{"horizontal_flip": true, "encoder_norm_position": "pre", "encoder_mlp_ratio": 2.67, "encoder_qk_norm": false, "encoder_layer_scale_init": 0.1, "encoder_parallel_block": false, "encoder_patch_size": [6, 6], "norm_pix_loss": true, "residual_init": "none", "optimizer": "soap", "eps": 1e-08, "weight_decay": 0.07}
Rows from block 3 of the encoder, named by matrix and row number. Rows with one number belong to one attention dimension. Each number is 128 + 32 x the weight over its row's rms, rounded and kept within 0 to 255. All counts start at 0. After the name is the row's rms in percent of the matrix's.
# q: attention query (encoder.blocks.3.attn.q.weight, 192x192), inputs 0-191
# k: attention key (encoder.blocks.3.attn.k.weight, 192x192), inputs 0-191
q.5 115 [101 105 144 125  78 134 102 160  93 131 106 129 144 141 117 131 103  52 180 178 102  54 147 154  49  81 132 118 130 159 145 155 164 140 169 131 127 120 116 177 147 177 120 118 173 103 107 143 164 154 113 119 141 163 180 167 168 118 126 134 106 113 175 168 127 114 182 146  89 173  99  82 147  91 102 125 100 160 131  68 140 192 105 160  85 145 134  86  99  91 147  78 158 195 157  88 103 111  52 103 100 158 148 140 145 177 157 149 126 151 142 130 142 165 117 139 123 173 160 120 106 136 184 165 120 105 174 106 137 155 170 105  91  53 120  88 125 170 164  85 156 133 165 151 153 142 171 127 108  97  99  97  99 101 140  81  67 110 140 172  93 129 182 133 121  66 134 143 142 127 152 173 163 160 125 148 119 192  98 149  99 109 105 126 199 147 159  90 151 104 136 135]
q.6 108 [ 45 125 160 171 172 146 157 132 142 108 110 123 157 114 166  93 111 106  87 104 127 125 163 125 121  84 141 106 167 126  73  69 134 118 128 111 142 148 150 123 139 125 131 141 142  72 139 145  57  41  95  91 143 137 173 138 128 153  83 126 140 148 112 150 129 131 113 122  65 128 143  79 192 184 179  40 162 130 132 154 127 117 164  95 143 166 120 135 136 122 153 158  51  90 125 114  66 100 120 123 129 140 136 114 114  80 116 200  83 147 149  78  98 145  46 148 108 109 111 183 114  91  96 127 195 141  77 170 119 103 103  77 154 160  84 116  98 179 176  89  94 156  99 122 120 104 120 112 148 160 142 166 125 158 171  77  91 132 142 138 126 196 133 179  96 136 107 148 121 119 100 124 118 150 151  82  88 131 103 188 155 140 141 160 132 103 164 160 150 130  90 135]
q.7 109 [188 141  98  89 160 100 161 172 120 162 175  93 111 122  99 127 155 153 178 103 171 138 133 123  42 141 130 122 142 133  91 129 176 168  86 143 132  51 184 120  90 114 138 146 155 111 100 133 162 131  59 120  93  86  99 145 161 118 117 132 116 130 140  80 148  97 115 143 156 148  32 120  96 150  71 104 151 110 124 179  76 160 111  96 123 136  86  96 116  80 135 140 113  99 128 109 196 184 133  95 115 130 195 114 100 123 103  99 166 121  99 144 141 177 192 144 138 147 133 154 114 137  94 209 122 101 125 101 106 140 162 139 115 100 121  97 125 123 104  84 109 129 142 159  83 118 167 145  95 113 114  74 123 111 198 185  51 123 109 157  91 161 137 106 150 169 140  89 114  94 178 143 166 137 118 199 134 163 164  94 132 132 102 107 131 157  85  95  84 105 144 161]
q.8 112 [182 106 126  47  78 135  84 128 142 162 193 131 148 102 124 159 119 135 125 188 186 112 141 184 146 151 106 150 158 184 133 138  82 141 179 143 155 153 108 152 131 105 224 113 130 166 140 157 138 156 157 132  70 119  96  42 118  83 113 126 116  79 128 177 186 182 166 140 130 171  85  96 128 133  85 153  86  73 140 133 105 105 146 126 122 171 144  71 115 115 137 130 178  86 143 179 110 135 144 131 127 110 173 124 141 137 107 100 142 153 145 149 119 119  86  89 142  75 114 132 148  85 127 128 183 140 154  89  92 103 156 204 159 136  83 122 150 133 170 176 117  99 156 135  85 163 146 124 143 162 166 142 142 145 166  71  81 116 173 110 146 112  89 143 107 146  84 140 135 101 107 157 159  79  96 131 129 180 159 152 186 115 100 103 123 164 114 180 144  78 121 129]
q.9 099 [176 143 110 109 136 125 136 109  87 101 104 120 106 180 100 134 108 134 176  42 132 204 111 155  97 142  95 167  39  91  65 119  98 136 148 144 119 140 142 128 156  72 123  80 100  93 113 100 140 122 157 186 155 131 140 163 150 176  90 173 108 142 187  71  78  94 188 153 147 114 106  94  88 112 119 128 117 122  80 185 100 158 123 167 115  81 153 101 185 138 128 114  77 135 177 162 187 158 130 115  90 146 127 158 125 124 105 112 147 148 108 121 100 117 139 200 123 144 114 115 175 135 149  63  54 127 133 147 137 143 102 130 156 123 160 103  82 112 134  74 129 146 145 124 101 165 149 122 119 165 145 139  87 113 171 119  60 161  98 120  77 143 142 125 119 130 115 151 134 196 142 104 154 109 107  70 103 185 113  64 149 159 158 119 142 127 168  91  98 172 100  97]
q.10 107 [174 179 161 162 134 147 156 111  85  95  83  99 166 114  86 149 127 142 105 156  50 116 160  95 165  95  90 149 169  97 112  76 135  97  72  89 102 121 115 148 117 149 113 100 161 149 138 131  73 106  97  98 151 158 128 171 187 153 129 129 168 178 120 111 155 156 159 120 181 113 154 106 111  54 110  99 165 142 176  99  87 179  94 102 110 194 126 186 113 152 156 149 108 184 154 138 107 130  95 112 129 160 144 177 165 120 161  86 215  83 108 135 125 128 141 118 140 173 115 122  66 160 174 135 114 159 172  96  84 145 140 127 122 142 144  96 123 149 141 134 109 160 116 125  72  96  86 112  75 118  93  96  88 131 113 143 108 174  72 148 139 120 125  86  36  88 168 181 150 154 111  85 150  95 155 123 160 145 185  88 118 122 146 127 131 120 156 142 101 168  99 112]
q.11 099 [142 136 190 120 171 130 171  75 117 107  70  86 129 117  47 115  80 138 160 137  90 155 101 135  79 169 118 132 163  97 176 116 108 135  68 128 136 152 121  85 129 125  93 138 135 116 153 105 178 168 136 167 185  99 159 173 184 140 161  70 105 113 128 175  92  84  87  77 108  85 120 168 134 159 127 139 145 140 109  62 126 103 179 144  83 179 144 171 181  75 112 161 146 200 126 153 171 133 131 100 128 130 159 139 113 102  81  91 133  68  89 125 149 134 103 103 147 119  93  85 130 133  73 138 125  81 157  88  93  91 130  54 120 134  86 147  99 116 120 138 137 151  55 102 161 152 135 108 120  77 117  88 106  96  97 149 151 143  58 130 130 139 120 168 141 133 129 176 106 120 101 142 142 154 135 147 106 116 103 144 193 140 132 135 135 136 113 156 100 216 152 163]
q.12 112 [ 91  66  98 107 169 149 118 167 172 124 164 144 147  94 179 154 158 197 130 165 161 126 109 177 145 145 111 129 104 131 150  94 105 135 143 165  77 123 115  52 114  71 136 119  79 143  92 121 142  89  73  55  97  71  94 157  94  86  50 101 117 166 129 175 132 196 176 174 105 135 136 115 110 128 137 143 137 134  95 117 146  88 115 112 118 153 102 110 143 156 180 144  82 107  97 125 163 150 166 165 146 156 110  94 168 105 112 144 136 135 129 120 169 123 125 110 125 138 125  93  59 168 127 184 121  76 109 158  99 125  91 133 126 110 138 117  90 161 158 146  73 139 117 145  61  77 142 108 117 142  87 119 203 156  90 151 110 103 101 101 108 137 137 116 159  66 163 159 146 109  54 150 102 116 172 133 119 152 100 174 118 143 137 152 186 122 140 182 198 111 115  87]
q.13 105 [173 130  86  58 100 114  90  91 147 116 122 152 124 146 129 120 139 157 182 164  79 128 123 166 222 113 119 181  69 113  53 137 124 125 150 137  92 170 116 124 156 125 172 145 120 222 153 179 169 179 168 148 129 121  99 142  83  95 105 170  92 111 100  92 105  56  84  90 194 108 113 136  93 115 106 134 136 104 139 158 173  91 113 162 169 118  72 153 156  95  80 114 153 137 156 195 167 117 170 116 151 100 151  98 126 177 108  92 117  84 171 140  78 127 134 126 129 117 129 176 178  95  97 117 146 181 149 137 109 128 168  94 120 161 128 124  65 181  86 153 106 142 158  96 153 124 165 124 138 122 193 121 157  90  89 129 172 118 136 111 163  98 102 110 138  83 130 183 115  93 127 112 123 141 169 131 127 145  98  75  97 125 144 151 120  72 110 123 145 130 122 153]
q.14 098 [180 136 145 102 165  91 128 145 104 134 130 104 146 161 133  76 132 143 206 143 169 152 179 155  98  76  70 144 102 140 169 114 121 143 134  90 148  77 116 140 115 165  84 159  40 185 104 105 147 147 137 115 203 108  92  98 151 154 124 132 191 107 154 113 174 169 141  98 156 142 115 153 142 123 121 167 143 147 158 127 146  86  96  85 194 113 134  57 111  80  99 123 106 104 117 111 122 106 121 141 140 105 167 184  79 118 142  88 187 152 140 138 120 107 129 140  97  78  78 107 143 110  97  99 114 185 123 123  76 152 145 150  86 105 173  86 100 129 150 115 124 169 156  99 102  67 109  87  49  87  88 191 127 111 108 140 168 111 153 163 142 120 136 107 124 131 117 121 135 186  85  53 155  86 175 134 169  80  99 167 135 146 130 123  98 136 122 129  74 132  99 151]
q.15 118 [127 103  92  53  89  71 114 134 157 129 147 145 131 149 174 186 116 112 121 146 180 153 141 139  87 114 141 142 149 101 139 200 106 128 164 123 124 106  97 216 160  61 103 197 178 115 128 140 204 184 183 151 127 120  80  92 144 114  93  66 157 137  75 131 107 162 130  69 125 150 130 121  75  86 134 125 146  99 122 138 112 161 121  92  91 157 158 107 164 151 114 123 198 155 123 107 142 119 120  82 109 159 127 133 174 188 109  86 120 118 110 119  69 129 231 175 119 161 180 156 125 100 102  87 127 133 139 186 136 157 132  86 101 120 152 137 108 163 130 135 101 144 133  88 184 147 120 142 116 144 126 118 122 136 147 140  93 132 120 111 136  63 168  82 102 144 179  84 118 152  98 174 152 132 174 108 146 106  99 144 103  91 142 172 144  97 161  92 178 146 112 115]
q.16 112 [113 108 109 110 112 154 128 180 184 147 151 184 130 159 156 174 133 130  97 123  99 176 114  89 149  96 206  98 108 148 102 186  99 148 196 146 138 113 137 204 153 206  92 154 111  72 131 153 122 151 134  98  77  87  67  95 104 108 149 163 122 130 149 194 165 137 133 163 135 119 137 100 118 139 150 122 122 142 134 112  43 149  83 113 129 134 152 190 130 174  81 157 105 116 125 163 129  93  98  95 153 135 141 186 165 114 177 164 113 103 209 146 141 105 161 128 113 124 121  58 142 210 180 140  70 107  82 129 155 123  98 141 121 175  89 132  74 130 108 115 102  95 120 142 162 138 153 146 173 147  84 140 137 135  59 100 161 103 115 121 169 104 140  86 103 109 138 128 105  94 136  47  93 150 145 132 128 168 128 162 129  95 164 156 130 138 112 120  98 149 127 109]
q.17 099 [149 197 172 205 132 181 148 102  84 135  62 101  61 125 103 131  73 110 143 137  99 136 157 123  89  98 148 138  91 151 110 103 162 128  96 120 110 124 137 177 124 127 143 107  91  97 127 168  64  92 124 144 169 159 132 116 201 127 127 148 143 101  98 117  97 113 171 111 149  94 102 171 112 112 118 125 137 143 164 108 165  74 101  99 137  93 119 106 135 156 106 158 115 113 127 120  97  95  92  79 133  93 131 113 124 156 164 138 128 117  75 119  71 118 174 107 106  90  86 201 137 132 188 114 177 183 110 160 125 133  84  95  97 135 157 112 115 136 172 131 169 126 150 125 201 131 139 150 116 151 136  69 193 148 138 120 130 155 163 104 100 143  67 142 119  94 100  95 114 168 215  84 155 155 197 121  99 183 189 161  92 166 144  85  79 135 124 137 151 155 111  85]
q.18 111 [ 99 144 137 160 118 121 121 112 163 163 109 119 138 176 109 159  68 119 109 139 156 102 115  93 147 146 117 138 102 131  86  99 108 114 159 120 116  65 195 116  90 204 160 107 143 109 143  91  87  91 157  90 122 142 116 136 148 138 114  83 140 105  60 210 162 152 134 137 133 194 155 121 157  98  79 162 123 156 112  98 115 106 116 174 157 118 193 139 165 182 145 159  82 100 119 124 193 169 129 132 121  94  93 171 154 105 127 141  75 153 126 106 128 154 143  94 111 139  89 164 107 180 142  91 120 152 116 141 145 152  97 157 183 125 135  93  93 184 165 177 135 135 178 117 130 142 133 134 116 135 148  70 195 100  78 115 118 116  92 150 141 146  75 102 171 114 144  98  69 102 101 185 185 103 134 153 147 108 167  80  76  43 146 153  73 140 172  79  89 107 133 119]
q.19 119 [208 173 171 160 208 131 123 154 122 146  97 133 127 148  87 145  76 128  78 111 151 136  93  85 119 115 100 126 121 119 132 137 111  88  81 143 115 122 120  56 158 123 132 102 175 126 115 113  51 100 185 161 125 136 153  96 145 126 154 120 162 132  53 109 154 132 162 100 143 132 116  82 136 135 179 122 134  88 151 169 157 152 132 120 146  88  95 121 107 165  53 120 156 151 130 160 105 121 107  96 112 104 119 179  96 134 132  90 154 125 119  95 120 119  70  80  90 111  83 157 103 105 155 201 117 139 120  90 161 112  83 163  85 120 104 108  99 146  91 104 117 133 141  95 139 134 103 157 112 169 139 169  94 161  79  88 164  75 153 171  81 102 123 193 113 147 143 136 178  77 121  90 181  86  93 120 180  85 129 117  91 125 137 107  93 119 189 127  89  64 121  47]
q.20 102 [ 85 118 150 176  86 146 189 109 138 131 119 187 130 143 104 102 135  98  85  98 137 126 143 152 154 167 125  88 107  85 129 165 122  69 181 111 147 148  95 123 161  77 188 153  97 116 144 151  94  91 112 128 143 150 173 208 102 156 128 141 147 122  80  64  84  86 172 129 121 145 167 122 137 141  88  82 164 130 120 118 168  62 126 112  82  93 149 147 112 133 114 100 111 127 104 122 146 121 116  86  86 122 142  79 148 149 126 185 129 140  70 127 163 126 157 137 124  73  95 172 144 127 193 107 107  51 128  72 160 144 112 129 145 168 166 128 162 230 119 111 181 131 126 164 112 141 116  99  98  63  61 124 146  55 165 103 179 177 140 132  93 122 121 109 141 153 164 150 145 136 147 164 133 152 130 109 121 114 108  95 152 196  67 155 159 157 144 132 156 121 112 152]
q.21 100 [130  98 103  98 115 112 117 132 112 108 105 155 123 156 120  84 158 109 141 122 126 215 122 133 171  90 172 153 122 123 172 150 118 127 129 171 143 111 137 173 118 119 101 167 137 114  71 172 179 140 139 137 108  83  57 156  81 116  89 110  97 142 210  67 121 136 132 158 118  76 151 130 141 125 126 133 153 112 131 151 129 181 127 156 140 154 113  90 127 126 140 238 161 188 122  84  42 125 127 145 148 208 111 144 109 115  67 134 136 112 120 122 129 153 126 119 121 218 115  92  94 181 122  80 174 169 109 175  82 135 109 118 139 110 134 114 111  60 143  81 128 166 158 103 162  82 134 136  99  94 179 165 148 166 171 177 146 108 160  63  90  83 110 133 152 116 135 194 125 150 138  69 125 115 163 159  75 152 118 111 111 130 116 118 137 101 143 132 147 111 111 169]
q.22 120 [168 101 104  95  56 122 124 173 166 152 187 144 178 135 145 182 139 205 102 237 202 161 146 119 166 120 138 143 150 164 167 132 153 117  69 136 105 126 156 127  33 173 213 129 130 151 136 188 168 174 121 102  71  97 103  48  77 100 105 120 133  91 102 135 141 145 117 144 179 173  83 110  86 158 144 105 145 119 116 161 161  76 159 120 146 114 132 125  92 127 136 140 183 166 137 109  98 131 146 139 167 187 132 151 131 116 165 113 125 155  89 140 113 196 173 107 138 131 163 189  98 124 134 177 168 133  88 125 110 122 137 114 140  93 122 114 127 105 110 136 138 133  97 151  76  89 138 134 123 118 120 146 132 134 114 132 100 170 148 131 120 106 109 160 111 120 115 150 127  89 168 105 169  66 109 174 119  96 194 121 121 129 119 148 164 145 135 102  91  89 143 122]
k.5 116 [ 99  92 113 151 135 155 147 135  99 123 118  56 136 101 127 128 172 177  99 129 136 145 110  93 128 184 109 130 172 134 144 153 107  48  69  93 119 116 122  75  60  99 133  90  29 101 141 138 148 121 112 135 122 143 149 149 138 103 142 135 152 140 123 159 169 171  96 144 133 103 134 184 201 119 148 169 141 182  87 127 173  93 129 142 164  42 115 104 118 133 139 101 114 166 156 158 124 112 139 146 173 192 195 158 126 106 162 170 117 144 117 139 114 132 189 196 128 114 115 124 124 174 133 153 145 126 124 144 113 130 169 116 126 111 104  81 105 101 103 128 143 151 141 147 113  93  80  65 104 115  97  96 117 171 117 186 131 156 162 111 120 150  85 153 141 162 111 126 156 124 155  73 124 252 115  94 102  67 129  89 174 103 175 164 107 146 132  92 128 162  98 140]
k.6 110 [ 70 149 159 206 127 195 157 155  74 163 125 118  99  99  83  55  97 118 100 134 155 120 125 130 141 116 143 125 107 132 194  37 113 155  96  93 152 129  96 142 140 139 126 136 129 172 124 107  67  28  78 114 152 163 157 161 137 133 146 148 187 125 110 153 156 154 170 165 119 140  93 155 129 106 157 134 117  68  85 132 102  99 142 150 104 146 131 155 131 153 102 129 203 100 109 108 183 147 170 146 115 100  82  54 116 108 100 101  95 143 114 171 158  94 157 147 116  83 167 168 107 145 176  82 129 117 100 132 101 151 116 142 125 120 150 143 170 159 123 139 118 108 148 204  82 116 140 149 183 168 127 144 139 166 161 127 147 140 170 100 127 145 120 120  94 148 128 161 115 156 132 123 117  86 117  82 142 165  90 123 166 108  69 140 117 122 103 184  61  88 140  58]
k.7 106 [172 112 121 178 105 131 178 163 199 101 109 133 151 112 156 153 142  87 147 202 118 130 105 116 159 123 107 134 128 158 188 137  58 151 143 104 156 214 113 119 132 113 111  74  42  85 104 137 151 134 143  75  96  95 110 124 136 144 120 151 135 126  96 111  60 179 138 114 101 110 165 111 120 157 134 110 103 158  53 110 156 117  92 118 137  97 122 105 121 114  73  75 124 190 128 108 138 125 134 168 162 158  60 159 123  95 134 123 159  93 147 138  89 156 113  69 129 174 182 117 153  99 121  93 109 140 125 108 105 129 138 104 112 120  39 177 137 103  96 159 166 135 101 119 172 146 125 130 117 197 168 122 110 122  80 107 127 165 125 157 164  99  86 203 146 176 103 127 159 131 131 141  73 117 146 154 155  85  83 126 137 142 186  79  86 138 139 176 130 128 146 179]
k.8 109 [120  91  87  93 149  86 101 159 178 120 134 146 107 126 146 108 200 105  92 107 105 168 135 129  42 138 134 165  45  79 118 124 117 104 164  84 138 118 141  98 145 130  86 126 124 116 197  95 165 173 144 130  99  54  57 133  23 127  96 112 134  95  82  98 133 153 154 144  88 102 169  88 144 131 188 136 157 133 161 175 131 111 145 156 126 133 121 140 127 106  98 154 201 109  66 114 179 186 171 156 128  98 102 121 140 135 133 139 100 111  99 108 115  97 146 182 104 193 115 155  90 207 148 126  84 135 144 153 139 116 134 122 125 121 122 119 108 127  52 137 105 157 130 150 117 143 129 127 155 149 168 188  92 149 127 182 151 136 133 104 156 116 100 114 110  61 126 117 150  40  96 120 136 169 140 141 185 152 120 134 138  87 108 133 108 130 150  99 142 158 152 145]
k.9 102 [152 171 149 124 108 104 141  84 125 140 111 132 134  88 115 155  69 136 128 150 112  85  79  87 115 167 125  90 165 103 128 139 145 133  97 174 168 159 150 116 123 186 113 120 113 116 131 117 173 182 158 150 114 157  77 187 169 133 168  99 140 174 122 203 181 159  78 111 122 106  94 157 108 174 118 132 137  71 142 110 115 125 132 137 102 110 120 213 194 101  84  88 127 172 116 121  76  76  98  88 111 133 110 109 162 178 136  96 129 116 189 131 144 158 150 128 119 140 141 145 107 138  76 106 113  94 110 135 146 107 187 141 130 136 113 116 186 112 109 141 137 129 111  70 184 142 113 129  98 115  78  90 125 125  61 154 212  79 197  85 129 129 157  89 114 159  84 119 156 167  91  87  99 146 173 179 162  74  72 157  99 135 169 122  95 174 125 111 113  96 156 147]
k.10 101 [166 194 112 168  84 111 130 139  98 164 176 115  95 111 134  80  96 151 156  99 176  71 146 105  87 140 101  75  98 110 122 123 159 132 158 206 150  79 126 125  77 197 117 119 121 124  69 151 102 120 150 188 152 123 167 125 101 210 128 212 105 136 131 179 115 122 123 151 127 151 147 142  90 112 164 111 129 173 133 117 159  46 143 128 138 110 152  64 145 107 100  79 122  81 145 108 153 146 141 149 191 146 207  98 100 144 129 145 180 117 171 130 103 169  95 138 145  99 136 142 121  72 141 154 141 140 151 109 170 145 140  87  87 100 155  83 168  83  91 100 145 104 134 101 136 113 140 129 126 145 150 119  90 143 127 107 118  93 141 196 126 167  96 136  95 136 113  30 126  95 128 137 106 145 119 112  93  90 139 139  83 159 140  60 109 138 107 142  87  97 110 175]
k.11 097 [126 139  83 115 135  85 107 129 129 108 158 162  88 130 152 146 119  65 157  66 128 123  96 130 176 116 125 155 133 183 143 209 105 180 122 174 133 100 136 136  58  74 150  71 115 146 114  88 152 170 147 152 151 175 146 177 179 156 186 216 132  96 132  93 144 126 179 112 180  98 134 128  92  78 103 121 173 122 114 160  91 151  76 104 167 120  64  71 130 128 155 150 113 103 146 126  87 110 113 134 102 132  70 127 130 144  83 125 168  93 134 111 148 151 112 135 182 173 155  98 174  85 106 107 112 130 103 192 131 141 147 189 142 124 120 135 112 100 129  98 139  83 163 126 147 113 113 150 153 186 100 112 118  76 110 172  55 123 132  98  74  82 147  59 129 181 127 109  99 157 159 146  96 123 117 143 121 190 138 152 109 141 144 132 138 102 135  90 143  63 116 146]
k.12 113 [ 53  70 153 135  79 107 181 141 130 135 186 118 103 121 113  64 172  84 160 135 102  98  89 181 143 151 135 144 176 117 100 143 119 143 134 127 183 114 113 211 165 108  67 109 169 131 136 122 123  94  62  83  80 129 104 123  86 116 123 174 145 101 122  85 116  57 108 136 161  93 107 165 102 106 104 115 117 119 165 122 153  85 108 137 101 159 124 136 156 118 107 134 202 112 118 106 156 134 138 134 133 130 125  94  82 125 104 136  51 142 156 160 128 151 130 112 135  95 170 138 151  95 155 111 157 142  90 164 131 147  79  92 125 142 115 147 200 123 128  91 137 116 110 177 180 150 149 182 171 126 136 103 120 154 162  59 139 102 158 126 100 140 198 100 151 160 146  45 134 141 105 129 127 140 144 114 115  82 129 137 157 107  80 158 105 147  95 239 115 118 124 182]
k.13 101 [158  94  88  49  87 117 104 130 148 119 124 119 116  80 157 153 164 131 117 129 162 183 194 145  67 185 177  73 169  90 126 193 163 114 119 197 126 102  99 173 134 110  98 178 183 130 114 113 165 222 196 168 117 124  95  93 118 110 100 102 164 149 159 176 148 171 165 151 136 165 161 116 112  93  66 141  86  91 101 103  91 126 143  94  94 142 181 126 132 128 151 176 111 141 134 122 122 134  88  94  80 141 166 124 166  99 135 105 120 140  89  62 105 158 121 127 144 130 174  94 134  59 119 135 106  68 157 107 162 119  90 148 110 171 102 170 178  92 158 102 122 145  80 120 136 130 127 144 127 153 112 109 117 148 123 109 101 121  84 112 112 113 114 147 129 144 125 135 193 129 152  89 175  68 101 107 166 116 141 176 181 144 126 106 125 138 182  86 149 112 134 121]
k.14 100 [159 127  95 162 107 150 147 126 179  97 149 139 128 113 121 182  24 113 107  94 106 120  98 128 126 111 152  89 152 125  80 140 156 125 136 195 115 155 159  92 140 111 200 101 206 130  71 171 132 136 178 178  69 134 179 176 101  83  96 137  78 177 122 130  81 109 120 123 116  76 132 111  43 105  71  71 130 143 141 123 160 150 140 201  68 161 118 120 145 121 130 113 140 183 142 123 142 187 154 152 170 149 135  62 175 116  82  84  74  85 143 161 113 162 121  94 115 145 137 129 142 154 128 137 134 104 123 139 145 107 109  68 126 132 114 138 162 127 130  89 111 128 128 145 103 132 148 150 168 179 169  65 102 115 121 112 103 161 166 118 125  87  97 149 109 174 122 169 128 106 151  97 142 141 115 149 122 149 103 191 104 115 136  65 117 172  99 162 171 118  93 100]
k.15 113 [170  99  88  81 133 110 100 115  71 142  94 118 126  93  65 140 161 157 167 120  84 142 176 137 137 209 115 150 125 165 135 111 174 150 166 162 143 115 131 125 147 175 120 143  70 185 130 133 190 162 144 132 111  87 155  71 126 110 190 126  57 102 171 128 144  99 160 120 145  82 146 197 137 126  95 178 175 109 131 112 171 121 162 186 124 139 130 162 146  95 175  84 169 150 161 178 111 153 123 147 144 112 109  98 131  71 126 116 119 137  98 124 184  77  80  90  99 139  94  90 179 181 123  91  79  89 143 151 162 129 164 138 105 136 103 147 122  82 185  82  93 128 135 157 133 144 130 143 153 122 110 142 115 127  77 118 138  65 106 118  51 175 130 150 133 135  83 175 159 126 137  74 129 165 172 157  91  95 114 100 141 108 123 124 102  86 123 103  60 136 138 152]
k.16 106 [103 129 128 154  92 146 133 134 102 183 153 136 157 139 105 149 157 174 101 121 118  67 214 156 173 100 112 123 145 189 143 113 117 117 113 171 222 126 129 131 152 131 191 132 176 146 119  66 111  92 114 105  92  59  85  83  53 110 118 132  90 167  79 114 129  97  74 139 178 158 140 149 123 137 124 109 108 131  97 105 145 137 140 174 101 110  75  44 178 142 189 166 129 100 184 151  85  99 111 130  84 121 106  88 142  95 131 126 129 177  82  95  87 140  96 160 134 164 154 124  67  99 120 164 193 186 154 130 120 140 168 130  87  75 145 140 150 100 153 213 139 113 129 151 124 105 123  91  97  96 154 150 168 130 142 161 170  80 164 135 128 137 161 176 131 136 160 122 132 161 136 156 112 114 132 114 122 126 135 138 117 116  90  93 148  99  97 152  93 103 176 144]
k.17 092 [143 181 162 172 139 132 116 154 139 170 101 154 161 163 115 139 173 106  98  81 113 114 157 111 161 122 181  86 158  92 114 144  91  60 140 147  88 146  85 109 149 169 140 114 133 161 144  97  87 101 168 143 150 164 196 164  80 156 123  97 117 148 150 176 150 167  81 141 160 151 153  77 126 189 116 146 109 129 143 150 136 194 112 164 133 156 123 189  71 110 158 120 127 134 151 122 112 106 146 114 145 182 172 146 106 109 124 143 161 139 147 122 154 152  50 120 116 173 161 141 146  94 156 141  64  86 147 101 180 114 107 110 142 137 110 138 143 117  89 134  99 119 101 126  58  92 116  97 135 156 158 181 136  90 133 122 184 101 133 172 134 131 137  65  86 129 130 224 138  91 123  59 165 143  97 126  94 103  59  50 122 125 122 102 129 120 153  95  97  54 146 106]
k.18 112 [123 141 140 166 141 173 198 118 123 165 169 175 147 123 118 138 214 150 145  88  66 150 165 126 100  99 107  82 127 133 197 122 157  78  72 126 162 107 112  64 171 104 159 105 104 100 155 197  78  90 111 155 109 112 157 104 134 130 146 100 169 112  85  82  92 106 152 115 140  87 102 144 116 155 143 110 127 146 175 134 151 107 152 122 117 130 128 134 116 112 143 127 128  89 114 146  73  54  81  84  91 117 146  82 102 190 180 134 159 121 157  96 176  99 118 138 110  91 168 131 151 105 162 158 141 115 106 158 171 105  66 141 110 160 161 132 170 105 105 115  72 116 111 145 191 153 136 104 137 137 115 128  67 125 137 122 150 141 161 141 133 163 182 154  87 128 146 122 122 180 207  90 157 134  77 115 154 157  86 113 148 202 165 127 191  96 123 130 163 127  82  97]
k.19 117 [201 175 109 122 100 137 141 114 119 123 115 126 125 122 164 135 119 136 173 104 155 138 127  98 123  69 111 109  76 127 131  81  79 156 182 105 181 148 169  85 149 170 152 114 174 146 128 109  61 134 149 133 146 136 119 116 118 163 144 175 142  93 158 123 120 136 145  86  82  86 153 117 139 109  83 101  74 164 161  94 122 114 160 210 107 193 134 201 138  47 135 144 100  66 183  75  77 102 122 105 119 122 149 101 127 194 142 100 157  96 113 127 115 168 138 141 123  99 128 176 173  87 140 109 153 175 136  85 133 118 144 165 144 154 180 146 120 152 198 107 153 130 138 145 132 134 114 104 105  99 159 103  91  68 168  98 185 181 114  91 173 129  53 111 102 125 114 134 125 116 151 115 155 107 145  74 131 171 187 126 157  93 108 129  95 181 141 159  95 180 106 123]
k.20 103 [ 94 136 214 131 184 148  72 141 151 116 149 105 102 139  96 138 136 143 126 113  78 108 132 124 120  99 105 180 133  76 136 124 134 104 134 140 100 118 100  83 170 171  66 124 154 182 148  68  66  88  78 117 152 174  92 162 172 143 196 131 186 132 149 205 150 186 103 105 155  95  97 152 110 106 146 196 104 136 142 115 140 188  74 138 141 143 174 141 124 136 106 128 125 166 134 181 135 118 110 111 126  99 154 147 134  93 162 129  93 178 138 102 130 138 118 135 118 127 144 111 137  83 141 163 127  97 178 144 161 139 178  96 117 183 142 126 119  68 127 143 105 130 144  95 177 136 127 128 136 120 139  77 135 137  86 110 120  94  20 162 104 136 131 126 173  90 126 140  91 124 146 139 108 116  91 125 113 131 162 101  50 102 178 146 128 167 130  28 143 175 103  95]
k.21 102 [154 126  97 103 137  91 117 136 133 155 170 104 170 143 162 134 130 168 124 105 145 139 163 121 115 147 132 163 185 199 115 119 147 170 138 161  66 147 165  71  98 141 155 140 165 157 177 113 198 147 104  72  85 122 167 112  98  87 177 115 110  88 106 173 168 136 116 114 141 209  83 160  85  92 115 119 193  95 122 137 128 136  92 101 158 119 125 152  85  96 143  61 151 122 156 101 131 175 162 125 142 162 137 143 143  98 142  80 123 118 144 140 142 194 127  71  87 131 173 136 129  52 118 162  92  98 117  97  77 112 122 104 109  78  69 131 170 101 172 131  81  99 121  84  49 102 142 155 146 142  92 109 129 134 127 131 101 170 199 118 130 116 132 131 136  98 151 118 167 134  76 183 142 121  90 136 119 137  90 142 191 150  65 142 141 167 119 138  77  79 151 151]
k.22 117 [188  83  69  88 117 145 110 157 165 148 122 123 103 128 117  85 225  81 211  78 168 125  86  97  99 129 114 159 138  88 118  94 172  93 123  29 118 119 105 100 132  94 109 112  94 109 136 126 130 119 121  86  84  57  71  83  82 142 109 121 121 145 128 145 144 112 183 133 118 118 148 101 183  93 105 120  97 126 172 194 140 215 119  90 152 153 139 110  83  90 113 118 151 101 127 101 166 178 157 183 190 173 170 132 132 140 147 154 179 120 154 151 134 154 114  97  99 121 166 136 140 123 146 143 142 138 178  69 103 131 151  99  93 124  73 102 171 113 123 168  92 130 160 142  86 122 121 100  96 139 161 124 124 128 171 155  84 129 125 138 132 138 151 129 127 127 167 106 142 134 180 222 157 121 155 152 150 137 145  80 151  86 118  92 150 115 115 117 164 131 116 141]